Rows from block 6 of the image encoder, named by matrix and row number. Rows with one number belong to one channel. Each number is 200 + 30 x the weight over its row's rms, rounded and kept within 0 to 999. All counts start at 0. After the name is the row's rms in percent of the matrix's.
# conv1: bottleneck pointwise conv (encoder.blocks.7.conv1.weight, 160x160x1x1), inputs 0-79
# conv2: growth 3x3 conv (encoder.blocks.7.conv2.weight, 40x160x3x3, transposed), outputs 0-13, a 3x3 kernel for each
conv1.94,085,171,174,238,204,175,193,190,191,200,202,166,213,188,172,197,169,197,203,191,185,144,202,223,153,119,197,181,196,155,131,195,177,191,193,171,194,161,191,158,115,189,119,151,178,209,209,199,163,189,143,187,83,140,218,202,172,202,108,196,200,170,189,191,140,186,218,204,187,160,187,160,200,164,135,120,186,165,192,152,161
conv2.94,118,200,210,219,181,197,188,196,195,192,202,200,201,199,178,193,203,200,205,209,209,214,194,200,201,197,194,197,210,203,202,192,176,180,202,197,195,200,198,198,199,198,188,199,200,192,178,217,170,219,243,233,185,218,157,150,193,165,223,246,230,191,223,174,200,215,213,227,199,219,219,228,219,199,196,201,202,215,199,213,209,205,182,205,188,206,213,220,184,215,175,202,204,200,196,223,199,210,202,206,203,232,229,204,221,217,203,210,216,181,153,182,169,138,125,166,153,166,176,199,151,253,240,210,199,230,183
conv1.95,089,186,194,236,168,169,185,201,173,221,205,166,205,160,181,193,134,195,205,189,169,162,190,228,170,124,195,193,152,172,149,194,177,201,208,159,191,188,188,146,109,189,138,149,187,174,203,188,147,165,168,162,102,142,209,202,175,182,89,134,201,166,179,206,142,196,216,203,174,158,185,170,201,168,156,139,176,155,159,155,162
conv2.95,104,203,212,207,172,200,191,196,194,195,200,194,200,197,173,187,209,200,200,208,210,209,200,200,199,199,196,196,218,207,203,204,178,189,205,200,198,198,197,191,198,195,179,199,198,185,177,231,202,259,248,223,180,214,155,158,199,199,236,268,230,188,224,165,199,218,212,219,198,217,241,236,223,191,188,196,199,201,187,201,202,202,172,212,198,214,205,217,180,213,179,201,202,202,176,204,194,202,200,200,202,227,227,208,206,226,209,216,222,199,185,178,188,153,168,176,170,176,173,210,180,238,273,220,194,231,164
conv1.96,125,198,202,194,135,202,204,194,141,184,131,220,177,179,153,206,189,190,136,211,194,117,202,200,210,160,211,159,180,195,200,209,165,175,186,140,196,186,185,186,187,210,137,200,205,144,173,190,146,194,189,167,182,180,198,191,180,197,182,123,190,177,233,180,94,180,198,198,139,156,195,173,143,165,147,136,208,160,194,202,168
conv2.96,091,246,218,211,226,211,202,200,189,188,250,227,223,243,208,207,227,222,207,211,205,204,206,203,200,200,202,203,218,239,239,240,234,228,212,229,215,192,197,198,195,197,197,191,188,200,194,212,168,198,229,208,201,208,230,173,216,152,196,254,217,200,208,205,164,132,131,198,172,161,108,138,116,206,213,203,203,239,216,189,208,201,288,287,254,251,220,289,212,259,280,182,202,190,192,246,212,204,210,197,205,197,206,199,197,179,164,194,190,207,201,179,214,217,203,217,215,203,177,213,188,193,249,215,201,193,202
conv1.97,087,197,190,201,193,171,174,175,212,201,204,164,201,177,128,206,175,207,200,216,194,127,193,196,154,146,196,193,173,165,168,196,169,183,197,163,184,177,191,162,113,201,123,174,191,207,200,193,129,172,169,147,101,139,223,198,174,195,101,141,171,180,201,198,160,153,214,199,168,153,205,167,204,163,116,109,200,165,175,156,177
conv2.97,107,206,228,230,175,197,197,196,196,195,203,201,216,202,189,201,209,209,216,212,210,216,181,200,203,191,195,198,206,202,202,193,162,187,203,191,199,196,195,196,198,197,181,196,197,197,197,245,184,240,262,254,195,230,178,141,188,185,246,277,214,195,224,168,189,207,212,215,199,224,205,206,211,201,199,201,201,231,202,216,221,204,186,207,205,210,224,228,193,221,199,203,201,202,193,225,211,209,210,209,204,227,214,195,202,212,193,199,203,179,153,193,154,146,165,186,173,175,152,193,170,217,306,236,195,229,166
conv1.98,130,194,195,196,149,207,199,194,124,199,131,202,182,162,129,201,173,200,177,201,194,161,199,195,208,159,201,181,187,172,190,201,177,171,184,156,186,183,202,162,172,200,177,204,201,160,167,199,151,210,186,164,171,162,204,176,165,199,199,154,184,204,205,187,128,174,199,200,162,154,200,189,162,171,145,118,209,171,188,193,169
conv2.98,081,215,206,195,200,200,180,199,187,179,238,211,212,226,196,200,250,216,217,209,211,208,202,200,199,216,216,204,215,221,228,216,204,209,223,225,221,174,194,181,193,191,172,170,158,179,193,234,171,225,238,247,215,244,220,170,208,141,211,268,255,212,254,202,120,182,144,200,194,183,165,165,148,196,189,163,214,251,204,206,217,178,257,265,211,256,214,227,224,247,245,195,206,192,198,272,222,213,210,201,203,195,173,187,186,133,189,184,166,196,190,162,193,197,167,197,200,199,164,214,131,197,256,231,206,210,202
conv1.99,127,172,175,200,125,194,201,199,169,204,173,191,177,189,159,201,186,203,188,201,161,180,203,193,183,163,201,171,194,158,192,214,162,203,190,158,199,143,183,163,176,203,191,185,196,168,164,204,165,193,204,150,187,182,186,147,182,201,164,145,178,196,198,163,148,166,203,183,160,159,203,162,177,186,132,158,199,175,187,177,177
conv2.99,113,203,201,185,207,211,193,197,191,187,180,158,168,160,159,182,171,177,193,177,193,190,198,199,197,204,207,196,200,208,210,202,203,214,206,215,210,165,179,188,198,201,188,191,182,194,185,194,117,184,171,196,197,159,174,164,176,96,196,182,223,200,197,190,133,132,141,160,139,174,141,131,172,149,173,157,170,206,176,201,224,195,185,196,172,190,175,183,189,186,176,186,222,198,183,227,183,160,180,187,140,135,165,138,156,147,170,149,167,131,134,122,163,171,171,147,178,176,168,172,93,174,179,204,201,169,191
conv1.100,131,182,175,185,139,181,199,184,191,207,166,173,158,199,156,177,162,174,163,185,193,199,200,193,209,176,188,178,194,152,172,201,151,205,198,185,198,169,197,161,187,202,191,190,203,181,182,207,193,207,195,188,200,213,197,172,181,174,195,171,187,207,189,202,178,179,186,192,179,176,207,207,161,202,189,202,190,194,208,192,137
conv2.100,093,215,200,198,245,189,192,234,198,207,201,198,192,182,195,200,200,191,207,200,238,207,226,228,210,235,250,207,205,213,226,204,199,220,199,200,199,197,200,200,209,213,200,211,213,220,218,241,181,263,228,225,216,219,223,209,228,179,256,236,265,223,231,225,202,158,188,217,201,227,194,202,202,155,143,139,157,177,154,156,190,159,200,235,197,228,210,228,201,205,191,131,184,163,179,209,193,156,183,193,213,165,205,213,206,210,208,208,258,211,192,200,221,201,217,225,232,235,201,209,152,235,233,234,227,222,242
conv1.101,081,187,172,212,239,220,163,195,257,192,232,145,216,215,227,189,209,285,234,175,235,176,186,250,137,259,171,222,208,199,161,171,217,188,188,233,208,225,202,200,214,191,201,237,160,218,215,211,297,225,167,205,200,168,221,188,217,187,122,251,200,220,199,190,253,221,220,188,202,200,193,153,192,197,227,247,231,230,220,196,203
conv2.101,084,201,210,218,149,199,199,197,200,197,202,202,201,185,192,200,200,194,197,201,204,210,184,191,198,197,188,193,206,201,201,198,192,189,200,194,189,200,199,197,207,209,199,209,204,200,187,214,210,202,279,217,213,214,216,170,201,216,199,311,240,231,237,240,160,195,200,173,219,231,211,230,254,189,197,202,199,204,207,202,213,222,192,198,201,202,220,203,221,208,208,174,202,202,200,206,203,206,222,211,171,201,200,179,209,201,175,207,212,169,199,208,137,201,177,212,223,212,177,203,191,230,294,236,215,234,223
conv1.102,066,156,173,201,217,188,206,214,146,176,218,182,217,188,216,209,200,193,234,231,170,124,222,215,211,206,209,217,228,214,179,200,228,152,162,205,205,208,213,222,147,201,184,189,206,198,209,190,203,213,155,206,194,120,211,211,199,149,168,198,195,199,207,136,159,137,171,186,96,210,180,121,227,172,200,190,216,140,182,209,205
conv2.102,082,216,182,200,208,166,191,201,185,191,210,212,205,202,200,199,198,200,199,212,209,207,200,201,200,192,201,203,204,200,193,189,202,198,195,201,199,211,207,191,207,177,201,197,181,195,201,227,199,229,255,217,182,195,178,203,232,207,255,266,260,216,219,197,211,208,204,229,245,200,202,208,200,207,213,206,207,231,206,202,222,204,203,232,217,198,192,221,163,191,187,191,192,143,205,220,193,219,232,208,210,220,205,208,235,200,204,239,222,230,216,209,238,246,212,243,278,233,206,252,214,242,267,263,216,209,209
conv1.103,126,165,188,179,163,176,181,198,138,201,179,181,155,182,158,181,163,183,171,159,195,135,185,193,197,141,191,167,169,190,173,185,188,197,204,186,177,199,185,171,153,178,141,166,177,158,199,193,155,178,151,177,120,151,208,203,167,183,165,162,157,131,177,194,155,172,197,197,167,183,194,155,186,168,176,122,174,160,178,190,152
conv2.103,141,197,206,206,191,207,204,198,205,202,200,191,197,200,189,197,235,214,205,204,216,213,210,215,211,211,213,206,227,219,214,215,204,211,227,216,220,200,200,192,203,198,182,200,198,193,210,248,205,297,227,257,213,260,199,178,228,201,298,225,256,211,261,200,199,214,202,236,201,213,220,244,227,170,179,182,186,195,176,186,187,187,198,221,197,271,209,244,213,240,199,184,189,188,179,200,189,190,185,194,198,207,199,199,195,197,199,200,196,218,204,206,226,207,199,219,203,197,199,239,209,285,214,252,232,240,209
conv1.104,075,152,196,179,205,200,198,211,179,182,253,200,232,162,232,200,200,182,227,197,191,135,194,186,191,195,199,228,209,213,198,201,209,185,154,203,238,203,205,210,179,198,132,197,192,179,206,193,185,215,165,211,161,141,206,223,201,166,133,185,208,236,195,189,162,179,182,196,124,235,185,123,247,176,196,173,189,152,193,215,262
conv2.104,088,203,205,207,195,199,200,200,200,199,204,214,204,199,205,206,205,211,209,199,208,213,193,202,201,196,200,201,215,215,203,198,198,196,200,199,198,210,210,198,218,202,199,216,210,197,168,185,177,242,204,225,208,192,194,187,201,208,277,207,262,261,232,237,196,206,209,204,215,213,214,238,247,178,191,182,192,204,185,196,210,193,172,195,191,215,197,200,220,209,190,184,185,154,193,194,179,200,204,206,190,199,192,172,201,176,175,200,200,251,267,245,262,273,252,285,320,269,179,201,219,243,203,249,246,217,236
conv1.105,098,140,182,184,185,177,178,203,155,197,205,181,159,154,137,178,165,186,179,174,184,144,190,185,205,152,191,194,186,202,176,192,201,203,198,178,170,212,184,201,181,177,115,164,177,149,205,197,112,207,168,157,133,157,208,204,185,178,172,157,194,163,176,204,123,177,195,194,149,177,192,126,200,199,176,142,176,152,168,194,171
conv2.105,160,200,206,206,199,206,207,200,204,204,195,190,196,197,192,197,214,214,205,202,210,203,209,214,207,207,210,202,218,214,207,213,203,208,220,216,214,200,199,194,202,198,195,200,198,199,199,251,202,276,229,244,207,239,194,190,236,219,281,237,256,211,241,199,205,218,208,240,214,227,240,251,237,184,187,188,190,198,176,191,194,187,210,229,209,277,217,240,213,248,200,179,188,179,175,199,180,186,195,189,203,212,209,208,204,210,206,209,206,225,211,214,237,227,214,230,232,218,211,249,226,293,240,255,223,236,200
conv1.106,070,187,212,188,219,215,202,223,168,174,211,220,214,177,219,218,211,147,212,211,198,124,199,200,211,192,207,221,217,241,200,207,210,124,111,212,208,209,206,230,204,201,183,199,210,196,203,168,208,206,192,207,206,167,208,208,219,168,204,192,207,219,210,131,178,191,182,192,126,208,144,137,214,177,200,189,212,114,198,213,280
conv2.106,106,232,205,207,234,201,202,220,201,202,212,224,207,213,215,201,210,209,201,219,226,216,209,224,217,207,225,216,226,227,221,216,220,208,212,212,213,201,186,168,200,191,199,199,197,196,194,200,207,224,204,251,204,226,246,203,215,219,256,209,247,246,265,270,197,198,197,205,224,198,192,197,198,216,243,211,212,210,202,203,225,192,210,219,252,225,201,233,229,202,219,200,199,171,205,204,199,206,220,198,201,202,200,201,216,200,200,216,208,230,244,213,243,271,235,238,273,226,203,220,228,229,207,258,232,239,272
conv1.107,109,184,183,198,138,171,200,175,172,183,154,187,204,171,151,200,172,198,182,197,171,170,197,200,204,154,199,183,219,163,165,198,166,190,155,174,222,197,213,141,167,199,169,182,199,158,168,200,163,218,183,198,180,167,224,168,184,165,181,178,202,228,201,199,136,170,203,197,185,173,201,190,190,207,189,153,201,165,192,197,130
conv2.107,101,203,185,190,198,188,184,198,189,188,246,208,207,234,211,211,240,212,216,207,207,200,213,210,198,204,216,208,202,203,202,218,201,210,221,223,219,186,196,192,198,194,191,181,188,194,202,221,184,246,262,246,231,239,222,196,224,184,264,303,278,232,248,207,176,175,214,211,184,206,183,197,199,194,198,187,207,255,202,208,240,193,225,248,213,268,264,272,223,242,256,191,200,164,197,248,201,210,212,203,217,199,217,196,175,178,200,201,203,203,186,209,199,194,201,221,214,217,192,223,187,239,273,258,228,234,206
conv1.108,113,146,192,207,183,159,180,188,151,193,201,182,190,170,196,187,181,194,202,178,192,127,187,200,157,97,190,179,180,183,144,179,186,191,196,195,149,195,177,177,123,192,117,182,162,164,201,185,162,201,146,200,111,130,203,198,197,189,108,153,200,190,179,200,141,165,197,196,160,192,196,124,209,186,159,133,198,149,160,183,185
conv2.108,135,204,217,216,164,206,206,200,210,207,198,197,200,198,192,198,209,203,212,214,223,218,207,217,210,203,211,203,219,211,205,210,202,201,217,204,203,198,197,188,199,198,187,198,199,192,197,244,191,240,256,225,194,235,171,159,215,201,242,265,264,199,249,185,193,204,202,208,206,222,219,228,221,180,182,193,194,215,190,199,199,193,187,215,200,236,232,225,199,244,189,193,196,197,187,214,196,201,200,199,200,203,201,195,200,204,199,202,203,212,186,206,200,186,198,212,202,200,177,221,198,252,260,252,199,263,183
conv1.109,082,188,188,197,148,189,200,160,166,163,144,199,205,134,183,200,175,200,203,200,160,161,197,202,184,112,200,202,209,153,158,181,187,176,178,183,225,193,235,147,119,195,160,208,200,178,193,181,157,211,157,200,179,175,217,167,159,181,176,154,178,211,202,180,85,153,199,197,180,173,197,147,154,200,157,161,202,169,189,212,179
conv2.109,097,210,186,186,200,190,179,198,186,184,253,211,211,238,213,215,235,220,220,203,202,199,198,200,194,203,207,201,200,200,195,204,199,197,203,206,199,190,199,197,200,198,193,183,188,197,205,218,179,267,266,224,223,221,213,195,212,183,285,326,259,220,228,203,176,172,210,219,201,201,166,193,196,198,198,183,215,278,208,205,244,192,223,238,204,255,260,240,197,218,207,192,201,150,200,248,201,212,204,187,216,204,214,201,192,191,201,202,205,196,161,200,192,188,198,204,205,206,190,226,190,255,302,237,217,220,204
conv1.110,081,190,209,180,166,202,204,196,135,193,159,214,189,174,160,223,163,165,179,213,198,104,216,200,209,130,227,180,215,215,193,213,200,134,127,199,201,214,200,203,155,220,176,210,214,150,188,182,145,202,172,200,155,170,205,203,190,188,172,143,200,206,209,175,73,185,200,197,156,191,191,135,207,150,145,112,205,130,189,213,205
conv2.110,103,232,202,201,227,201,201,201,193,196,262,236,225,237,216,214,227,211,208,226,216,212,209,223,205,205,219,209,215,212,219,228,221,225,223,220,216,194,196,197,194,189,201,184,187,200,208,214,203,252,226,228,192,211,200,202,228,202,276,247,231,200,231,197,166,150,184,206,204,196,161,189,157,208,206,207,210,218,203,189,212,177,260,273,259,281,203,285,204,245,248,194,205,177,204,235,201,209,222,192,181,182,193,184,193,178,191,206,189,249,223,234,246,237,237,237,239,229,200,226,201,246,259,239,201,213,200
conv1.111,093,206,135,198,160,182,200,178,163,188,205,186,204,185,171,201,169,199,207,201,175,170,206,200,204,131,191,217,215,204,166,208,207,160,142,191,202,196,197,141,179,206,173,202,200,179,202,180,183,208,207,209,196,209,200,206,206,205,176,186,223,201,207,165,117,151,200,197,146,186,192,184,196,193,166,172,206,190,200,198,177
conv2.111,098,204,179,194,211,199,201,204,199,201,199,199,195,204,202,201,202,200,199,188,200,185,201,203,197,201,211,192,157,190,179,192,199,193,179,190,186,202,203,200,203,190,199,201,196,201,204,206,152,223,150,149,191,169,134,192,210,158,235,198,200,205,189,136,191,179,201,220,202,176,195,199,193,169,180,177,182,207,177,197,219,195,184,191,161,194,182,171,148,169,109,166,196,144,172,206,158,180,192,183,213,205,219,203,208,205,219,211,221,208,206,221,225,227,245,230,252,238,191,218,177,224,196,201,209,195,160
conv1.112,098,172,165,202,133,182,187,162,177,196,167,194,208,179,178,186,168,199,205,173,187,151,191,181,168,163,190,202,215,169,155,191,186,162,180,176,226,175,243,139,164,194,194,201,188,172,174,197,171,215,189,191,191,204,209,172,199,161,170,195,194,209,196,175,135,172,199,191,189,165,200,181,167,199,184,166,198,180,196,199,179
conv2.112,085,218,184,192,205,186,176,203,190,190,242,210,209,234,219,222,240,211,235,202,203,200,200,205,198,212,228,210,181,194,192,191,191,190,194,196,189,200,204,197,215,200,197,190,194,198,196,207,163,262,226,207,221,200,171,181,211,191,302,272,258,244,216,198,168,147,184,224,201,202,177,200,200,171,164,149,205,247,193,202,249,200,197,199,191,231,218,216,189,195,164,198,207,138,206,247,190,213,204,202,213,203,202,190,196,192,206,214,220,170,144,185,185,186,198,200,202,220,175,221,183,280,271,240,224,216,206
conv1.113,125,175,163,199,157,186,186,182,180,183,175,202,186,203,155,192,175,200,201,187,171,165,197,197,205,139,190,191,202,165,172,184,173,175,197,201,202,197,195,168,173,195,192,206,195,178,191,197,159,204,204,200,195,196,203,181,201,191,197,167,197,200,201,175,163,174,193,175,184,188,192,166,184,192,156,179,201,195,196,196,145
conv2.113,087,208,200,198,222,199,194,202,194,190,197,199,186,199,204,205,213,209,210,181,204,187,202,206,198,206,231,199,162,192,183,186,193,190,171,191,182,191,197,183,205,195,178,196,192,189,194,211,122,217,135,131,152,145,159,177,193,134,233,201,201,198,189,142,153,130,156,191,169,180,174,182,185,159,155,150,180,211,157,197,217,184,194,194,166,200,189,194,157,187,129,190,213,158,206,227,167,199,198,191,167,151,173,168,189,177,201,192,211,185,171,195,194,195,204,227,243,233,187,205,135,217,204,206,198,181,196
conv1.114,086,195,131,218,184,173,199,160,142,175,206,179,205,184,207,186,176,223,208,164,125,201,210,199,212,167,202,212,200,199,158,197,205,200,178,194,199,197,208,196,178,204,195,194,190,191,210,146,152,203,207,206,209,247,204,211,203,200,211,187,215,203,200,166,192,134,186,174,159,209,173,207,220,201,195,200,209,200,173,195,204
conv2.114,105,198,190,211,209,192,207,202,201,222,152,170,162,185,185,175,179,168,181,169,195,195,193,195,198,180,198,199,145,190,193,163,186,184,165,163,176,230,235,233,229,213,233,223,224,221,234,216,179,204,178,177,162,170,164,259,205,184,246,180,198,202,203,193,219,206,204,224,234,208,205,227,219,214,212,212,197,195,197,206,208,207,173,172,165,160,143,167,139,159,145,190,193,187,193,210,195,204,202,209,223,218,236,223,232,244,214,239,246,243,257,232,274,304,259,258,295,244,243,215,205,235,131,207,199,190,200
conv1.115,074,192,168,214,162,188,169,178,162,201,183,167,213,171,161,199,175,205,216,191,177,165,201,211,209,103,197,225,238,203,182,200,209,158,178,197,215,192,205,155,160,200,190,207,200,173,190,201,140,203,199,206,182,201,204,174,204,180,204,182,212,204,203,148,106,170,201,195,153,193,199,201,174,195,161,157,200,174,192,200,187
conv2.115,078,216,182,199,212,191,193,200,198,196,204,192,195,204,198,199,197,184,199,206,206,197,200,203,199,206,216,203,183,194,188,193,194,189,177,186,183,205,211,208,213,200,199,204,200,203,222,238,189,256,248,196,231,210,178,215,249,202,291,263,241,246,228,187,193,202,216,231,223,205,191,206,209,184,172,184,195,225,200,200,244,202,197,200,175,200,198,192,167,182,139,149,176,121,169,205,166,184,192,172,218,211,235,216,212,209,215,223,240,207,200,209,219,223,235,226,239,233,202,242,203,264,260,231,238,214,200
conv1.116,076,187,207,167,195,179,212,179,129,192,186,220,200,170,202,213,199,143,174,209,175,157,200,202,211,136,218,202,202,214,201,205,209,131,153,202,198,184,199,208,172,203,164,220,204,161,190,178,159,204,175,195,149,156,192,215,208,184,177,174,200,204,217,143,99,176,202,199,155,191,202,126,209,172,139,94,215,131,184,220,211
conv2.116,093,220,184,186,219,200,181,200,181,191,234,220,211,213,205,201,210,202,199,219,211,211,203,213,203,205,208,208,208,205,203,214,206,202,206,202,200,183,190,190,189,178,195,178,179,190,209,216,202,248,227,229,198,207,201,200,217,201,278,255,233,201,231,200,173,154,183,209,206,193,173,197,170,208,201,204,204,219,198,189,214,186,242,268,255,269,201,277,201,226,234,198,205,177,210,254,206,215,246,200,191,190,195,197,200,178,200,218,203,247,229,230,251,241,241,238,243,229,202,228,200,267,266,258,206,214,202
conv1.117,084,196,195,166,159,194,212,175,136,191,152,211,195,167,192,226,181,148,158,225,189,133,200,193,205,128,218,191,201,216,155,212,191,147,150,188,203,206,201,154,154,209,134,183,206,161,187,180,188,207,160,196,142,175,204,202,193,188,185,136,204,210,214,145,72,176,199,201,146,165,197,166,192,179,149,90,207,142,176,202,191
conv2.117,104,234,203,205,229,201,201,201,195,197,259,234,222,241,215,218,228,215,214,226,231,216,223,228,213,207,228,212,218,218,229,237,223,234,227,229,227,196,198,199,196,192,200,191,188,201,211,228,214,242,231,241,200,220,202,206,250,210,269,259,245,200,227,194,179,174,188,210,206,198,155,182,163,210,213,208,209,229,206,199,225,193,267,285,263,279,207,283,212,239,256,199,208,186,207,247,204,209,225,199,185,192,196,183,194,174,187,203,193,246,222,230,245,237,235,238,236,227,202,240,212,240,260,248,205,211,197
conv1.118,108,193,161,210,150,192,185,181,187,176,181,199,192,201,173,199,188,188,184,200,150,181,200,199,203,128,200,203,202,168,167,201,199,176,187,195,202,196,198,139,181,202,167,185,192,157,207,189,179,204,203,204,194,199,201,192,196,201,193,145,210,202,210,165,149,187,201,194,188,173,202,159,189,197,151,186,217,200,200,196,164
conv2.118,097,206,174,171,224,196,197,204,199,190,198,202,196,208,208,207,204,202,198,188,201,186,205,206,194,202,221,196,168,190,185,193,195,189,175,187,183,185,194,189,203,195,191,190,193,185,200,200,143,219,143,154,196,152,148,182,206,162,228,202,200,207,197,148,148,127,165,203,191,177,194,197,191,155,159,169,166,204,151,195,218,191,183,186,159,192,178,175,155,175,127,178,199,161,182,212,151,184,193,195,193,180,193,188,202,197,209,202,220,207,196,215,215,205,225,231,242,240,186,209,164,215,211,196,216,196,172
conv1.119,096,123,182,221,178,168,164,191,170,211,207,163,200,168,199,174,156,214,208,180,199,118,176,234,155,133,171,197,188,157,152,167,198,199,199,170,187,198,189,182,114,184,105,191,167,181,202,189,152,206,127,184,122,143,195,200,199,186,137,189,199,204,168,200,169,185,193,199,157,193,192,162,207,189,149,127,187,150,156,178,169
conv2.119,128,186,216,217,164,206,200,200,208,207,192,198,201,198,180,198,208,200,218,217,221,220,206,219,208,205,210,213,215,211,203,204,197,201,212,203,202,197,196,189,199,197,185,199,198,190,183,258,196,245,270,230,196,227,156,176,201,197,247,285,257,194,245,190,189,201,201,204,209,225,220,222,221,181,177,189,196,212,192,204,200,196,187,229,187,233,233,221,201,242,190,192,198,197,193,219,198,205,204,201,194,202,201,195,201,204,195,200,200,181,197,210,206,201,198,220,209,204,177,241,191,271,276,274,199,229,172
conv1.120,052,187,202,212,210,226,195,212,151,201,204,194,170,214,182,187,219,212,198,202,205,180,186,200,201,199,196,165,182,205,217,174,101,208,205,174,164,176,198,182,164,187,203,139,198,220,196,204,122,154,172,191,183,191,199,201,190,176,128,165,177,158,197,154,135,188,201,177,107,204,191,165,188,166,158,83,204,192,197,206,200
conv2.120,068,194,222,196,184,193,195,137,189,162,198,178,201,205,189,188,199,200,195,224,216,203,200,201,201,200,199,196,207,203,198,209,203,212,211,214,205,198,199,198,203,209,200,201,204,204,197,199,172,213,232,217,183,214,201,165,171,139,187,281,214,194,201,206,134,183,203,207,224,271,220,252,260,172,168,159,129,216,203,203,211,207,200,201,199,201,201,221,181,223,211,193,207,180,196,235,195,157,206,200,145,167,162,183,199,200,191,200,202,196,200,214,201,200,215,206,205,225,150,178,113,197,294,213,195,207,204
conv1.121,154,202,177,224,128,135,205,147,193,209,178,193,182,144,160,203,173,210,185,206,153,177,213,217,214,177,207,191,182,170,172,208,177,177,172,156,191,158,194,141,176,208,185,177,203,176,198,201,172,201,200,178,187,198,186,201,178,199,195,172,200,185,207,191,169,164,211,200,180,173,202,183,200,190,142,172,204,180,148,145,166
conv2.121,101,202,198,199,201,200,206,193,194,195,183,164,170,172,150,173,145,165,180,198,199,161,198,196,173,197,198,184,176,190,200,202,204,201,200,200,200,200,206,215,203,199,203,205,201,206,196,222,158,146,109,135,129,157,182,188,176,118,187,131,200,158,178,179,176,170,170,175,164,187,188,181,198,178,197,201,170,190,177,194,201,197,189,206,192,179,170,180,155,187,167,184,210,201,170,201,176,130,177,163,202,184,207,199,208,209,214,215,231,210,206,200,220,227,223,201,211,210,202,199,115,173,117,164,168,157,171
conv1.122,086,223,200,167,110,162,200,190,113,205,156,205,200,200,181,195,160,175,193,196,220,97,206,160,218,144,200,201,166,186,230,195,137,209,206,157,200,191,201,177,200,198,141,197,194,141,183,209,154,198,200,199,155,162,189,200,177,206,176,135,188,200,200,201,109,208,212,203,200,197,205,188,201,173,193,139,180,204,202,215,141
conv2.122,082,218,250,231,199,221,199,194,201,200,207,196,207,215,200,197,220,229,224,200,227,212,200,207,199,200,209,213,222,218,215,227,221,227,244,244,240,197,197,197,209,205,197,198,198,200,164,190,142,238,175,203,193,199,201,117,169,146,212,165,207,191,196,200,170,203,199,216,195,228,201,218,232,108,145,130,130,184,178,171,184,185,178,195,184,253,193,221,196,263,219,169,166,173,155,197,197,172,166,192,145,122,137,136,128,162,138,154,189,226,230,267,254,235,258,267,242,284,130,156,125,212,168,213,197,200,200
conv1.123,065,180,197,198,165,193,196,163,100,203,155,191,205,172,177,196,210,195,200,209,194,86,197,188,191,202,203,195,218,190,200,189,194,204,185,201,194,220,206,147,191,191,193,200,207,131,168,191,174,203,187,203,196,186,210,173,205,193,175,155,202,203,207,198,77,192,207,194,141,195,210,139,179,157,182,127,199,117,157,199,174
conv2.123,083,209,214,214,194,192,181,182,178,180,213,208,209,214,192,195,213,205,199,218,209,208,199,196,183,198,197,200,206,203,200,215,200,202,217,214,206,178,181,175,175,192,177,177,172,175,186,197,159,203,216,200,197,206,203,133,159,106,201,259,200,198,183,197,134,186,187,170,200,240,189,198,211,179,179,164,179,211,182,193,176,168,256,216,201,275,205,211,208,233,214,156,202,172,176,227,200,169,191,173,147,158,133,164,172,144,159,166,105,121,177,182,170,176,176,202,208,218,120,157,97,194,245,204,199,187,201
conv1.124,064,223,188,224,198,143,202,206,98,208,177,209,194,208,196,214,201,209,202,205,240,122,218,218,203,123,201,181,221,237,206,203,141,211,206,215,200,217,207,153,131,237,200,193,193,126,201,221,174,195,189,220,185,186,182,191,157,198,197,135,194,179,204,189,123,202,224,194,201,201,221,179,136,182,201,121,235,217,224,198,200
conv2.124,069,250,259,234,222,227,208,200,195,190,212,211,205,221,201,178,231,217,196,217,221,217,218,206,208,222,209,201,253,242,249,264,228,235,280,234,235,233,231,222,229,203,200,211,199,213,191,202,189,212,174,227,199,197,200,159,176,114,189,142,197,194,185,194,219,249,170,267,201,204,283,245,204,200,200,213,205,236,213,213,210,224,198,206,201,198,149,199,174,193,187,151,180,143,150,207,159,172,140,122,200,211,153,209,199,154,213,201,168,203,201,193,210,230,199,201,199,199,166,165,121,194,123,198,204,177,180
conv1.125,077,202,195,170,172,164,203,199,72,185,184,204,202,186,161,200,204,183,203,200,211,103,199,194,205,154,211,201,200,181,166,198,129,199,199,195,196,215,214,142,167,200,146,190,208,123,190,199,162,199,197,199,131,175,200,183,152,201,180,111,199,197,207,209,79,173,207,203,180,156,200,177,164,193,172,127,200,173,186,205,173
conv2.125,073,228,279,247,207,208,201,198,192,190,218,216,215,214,193,194,205,209,183,237,267,232,207,209,207,200,208,209,228,244,230,253,214,215,237,229,219,195,196,196,195,191,196,178,189,198,179,203,160,223,197,203,195,210,204,134,186,107,214,216,201,184,196,185,103,168,173,193,187,214,186,209,200,173,188,186,162,203,200,171,190,178,261,263,206,292,202,231,235,247,238,158,200,179,185,208,196,164,165,142,180,186,141,155,183,194,173,185,136,169,200,208,205,201,215,211,217,235,127,170,111,195,208,210,192,193,188
conv1.126,081,205,187,206,163,164,202,152,159,209,205,189,190,137,171,202,195,186,194,207,158,148,225,205,201,180,208,198,187,151,172,226,154,212,204,187,198,209,177,136,131,211,200,171,205,203,192,211,161,200,200,213,195,195,174,184,165,201,184,173,182,185,212,142,170,112,213,197,152,170,215,188,200,147,205,164,223,174,183,191,172
conv2.126,085,225,213,227,211,226,224,206,205,206,157,155,174,185,165,177,165,198,200,202,196,202,179,199,201,201,210,200,203,204,213,208,201,203,200,211,212,205,180,214,208,194,199,199,192,185,156,201,166,199,129,196,146,156,163,140,157,125,197,124,194,150,161,126,240,219,204,253,196,201,215,201,203,213,227,224,203,236,217,200,226,232,185,200,206,195,181,220,162,189,184,193,197,197,199,230,192,202,200,199,222,244,213,237,251,227,235,247,216,203,189,175,211,215,207,201,204,203,153,168,148,198,141,156,164,146,157
conv1.127,081,205,207,194,150,187,197,196,131,204,138,198,204,187,149,197,189,200,177,199,213,129,199,177,200,152,196,204,227,199,205,190,168,208,211,168,216,217,235,116,181,195,165,196,211,162,198,209,154,214,199,209,154,200,209,201,164,199,189,153,171,210,212,192,121,172,207,200,188,179,207,194,187,173,182,128,197,184,201,200,149
conv2.127,064,200,216,206,193,197,192,181,182,159,200,189,198,207,179,180,207,203,198,204,235,215,204,201,205,200,207,198,237,245,251,247,230,244,262,241,237,198,196,199,198,188,195,178,180,199,159,198,135,204,186,208,200,201,202,121,160,98,201,196,205,200,192,165,75,133,129,207,165,207,201,200,206,122,132,137,136,194,156,155,190,173,192,221,192,240,196,240,202,236,219,160,190,192,157,215,190,138,174,182,175,200,136,151,183,179,158,177,158,204,196,197,203,200,199,190,185,197,111,151,79,198,185,206,209,190,155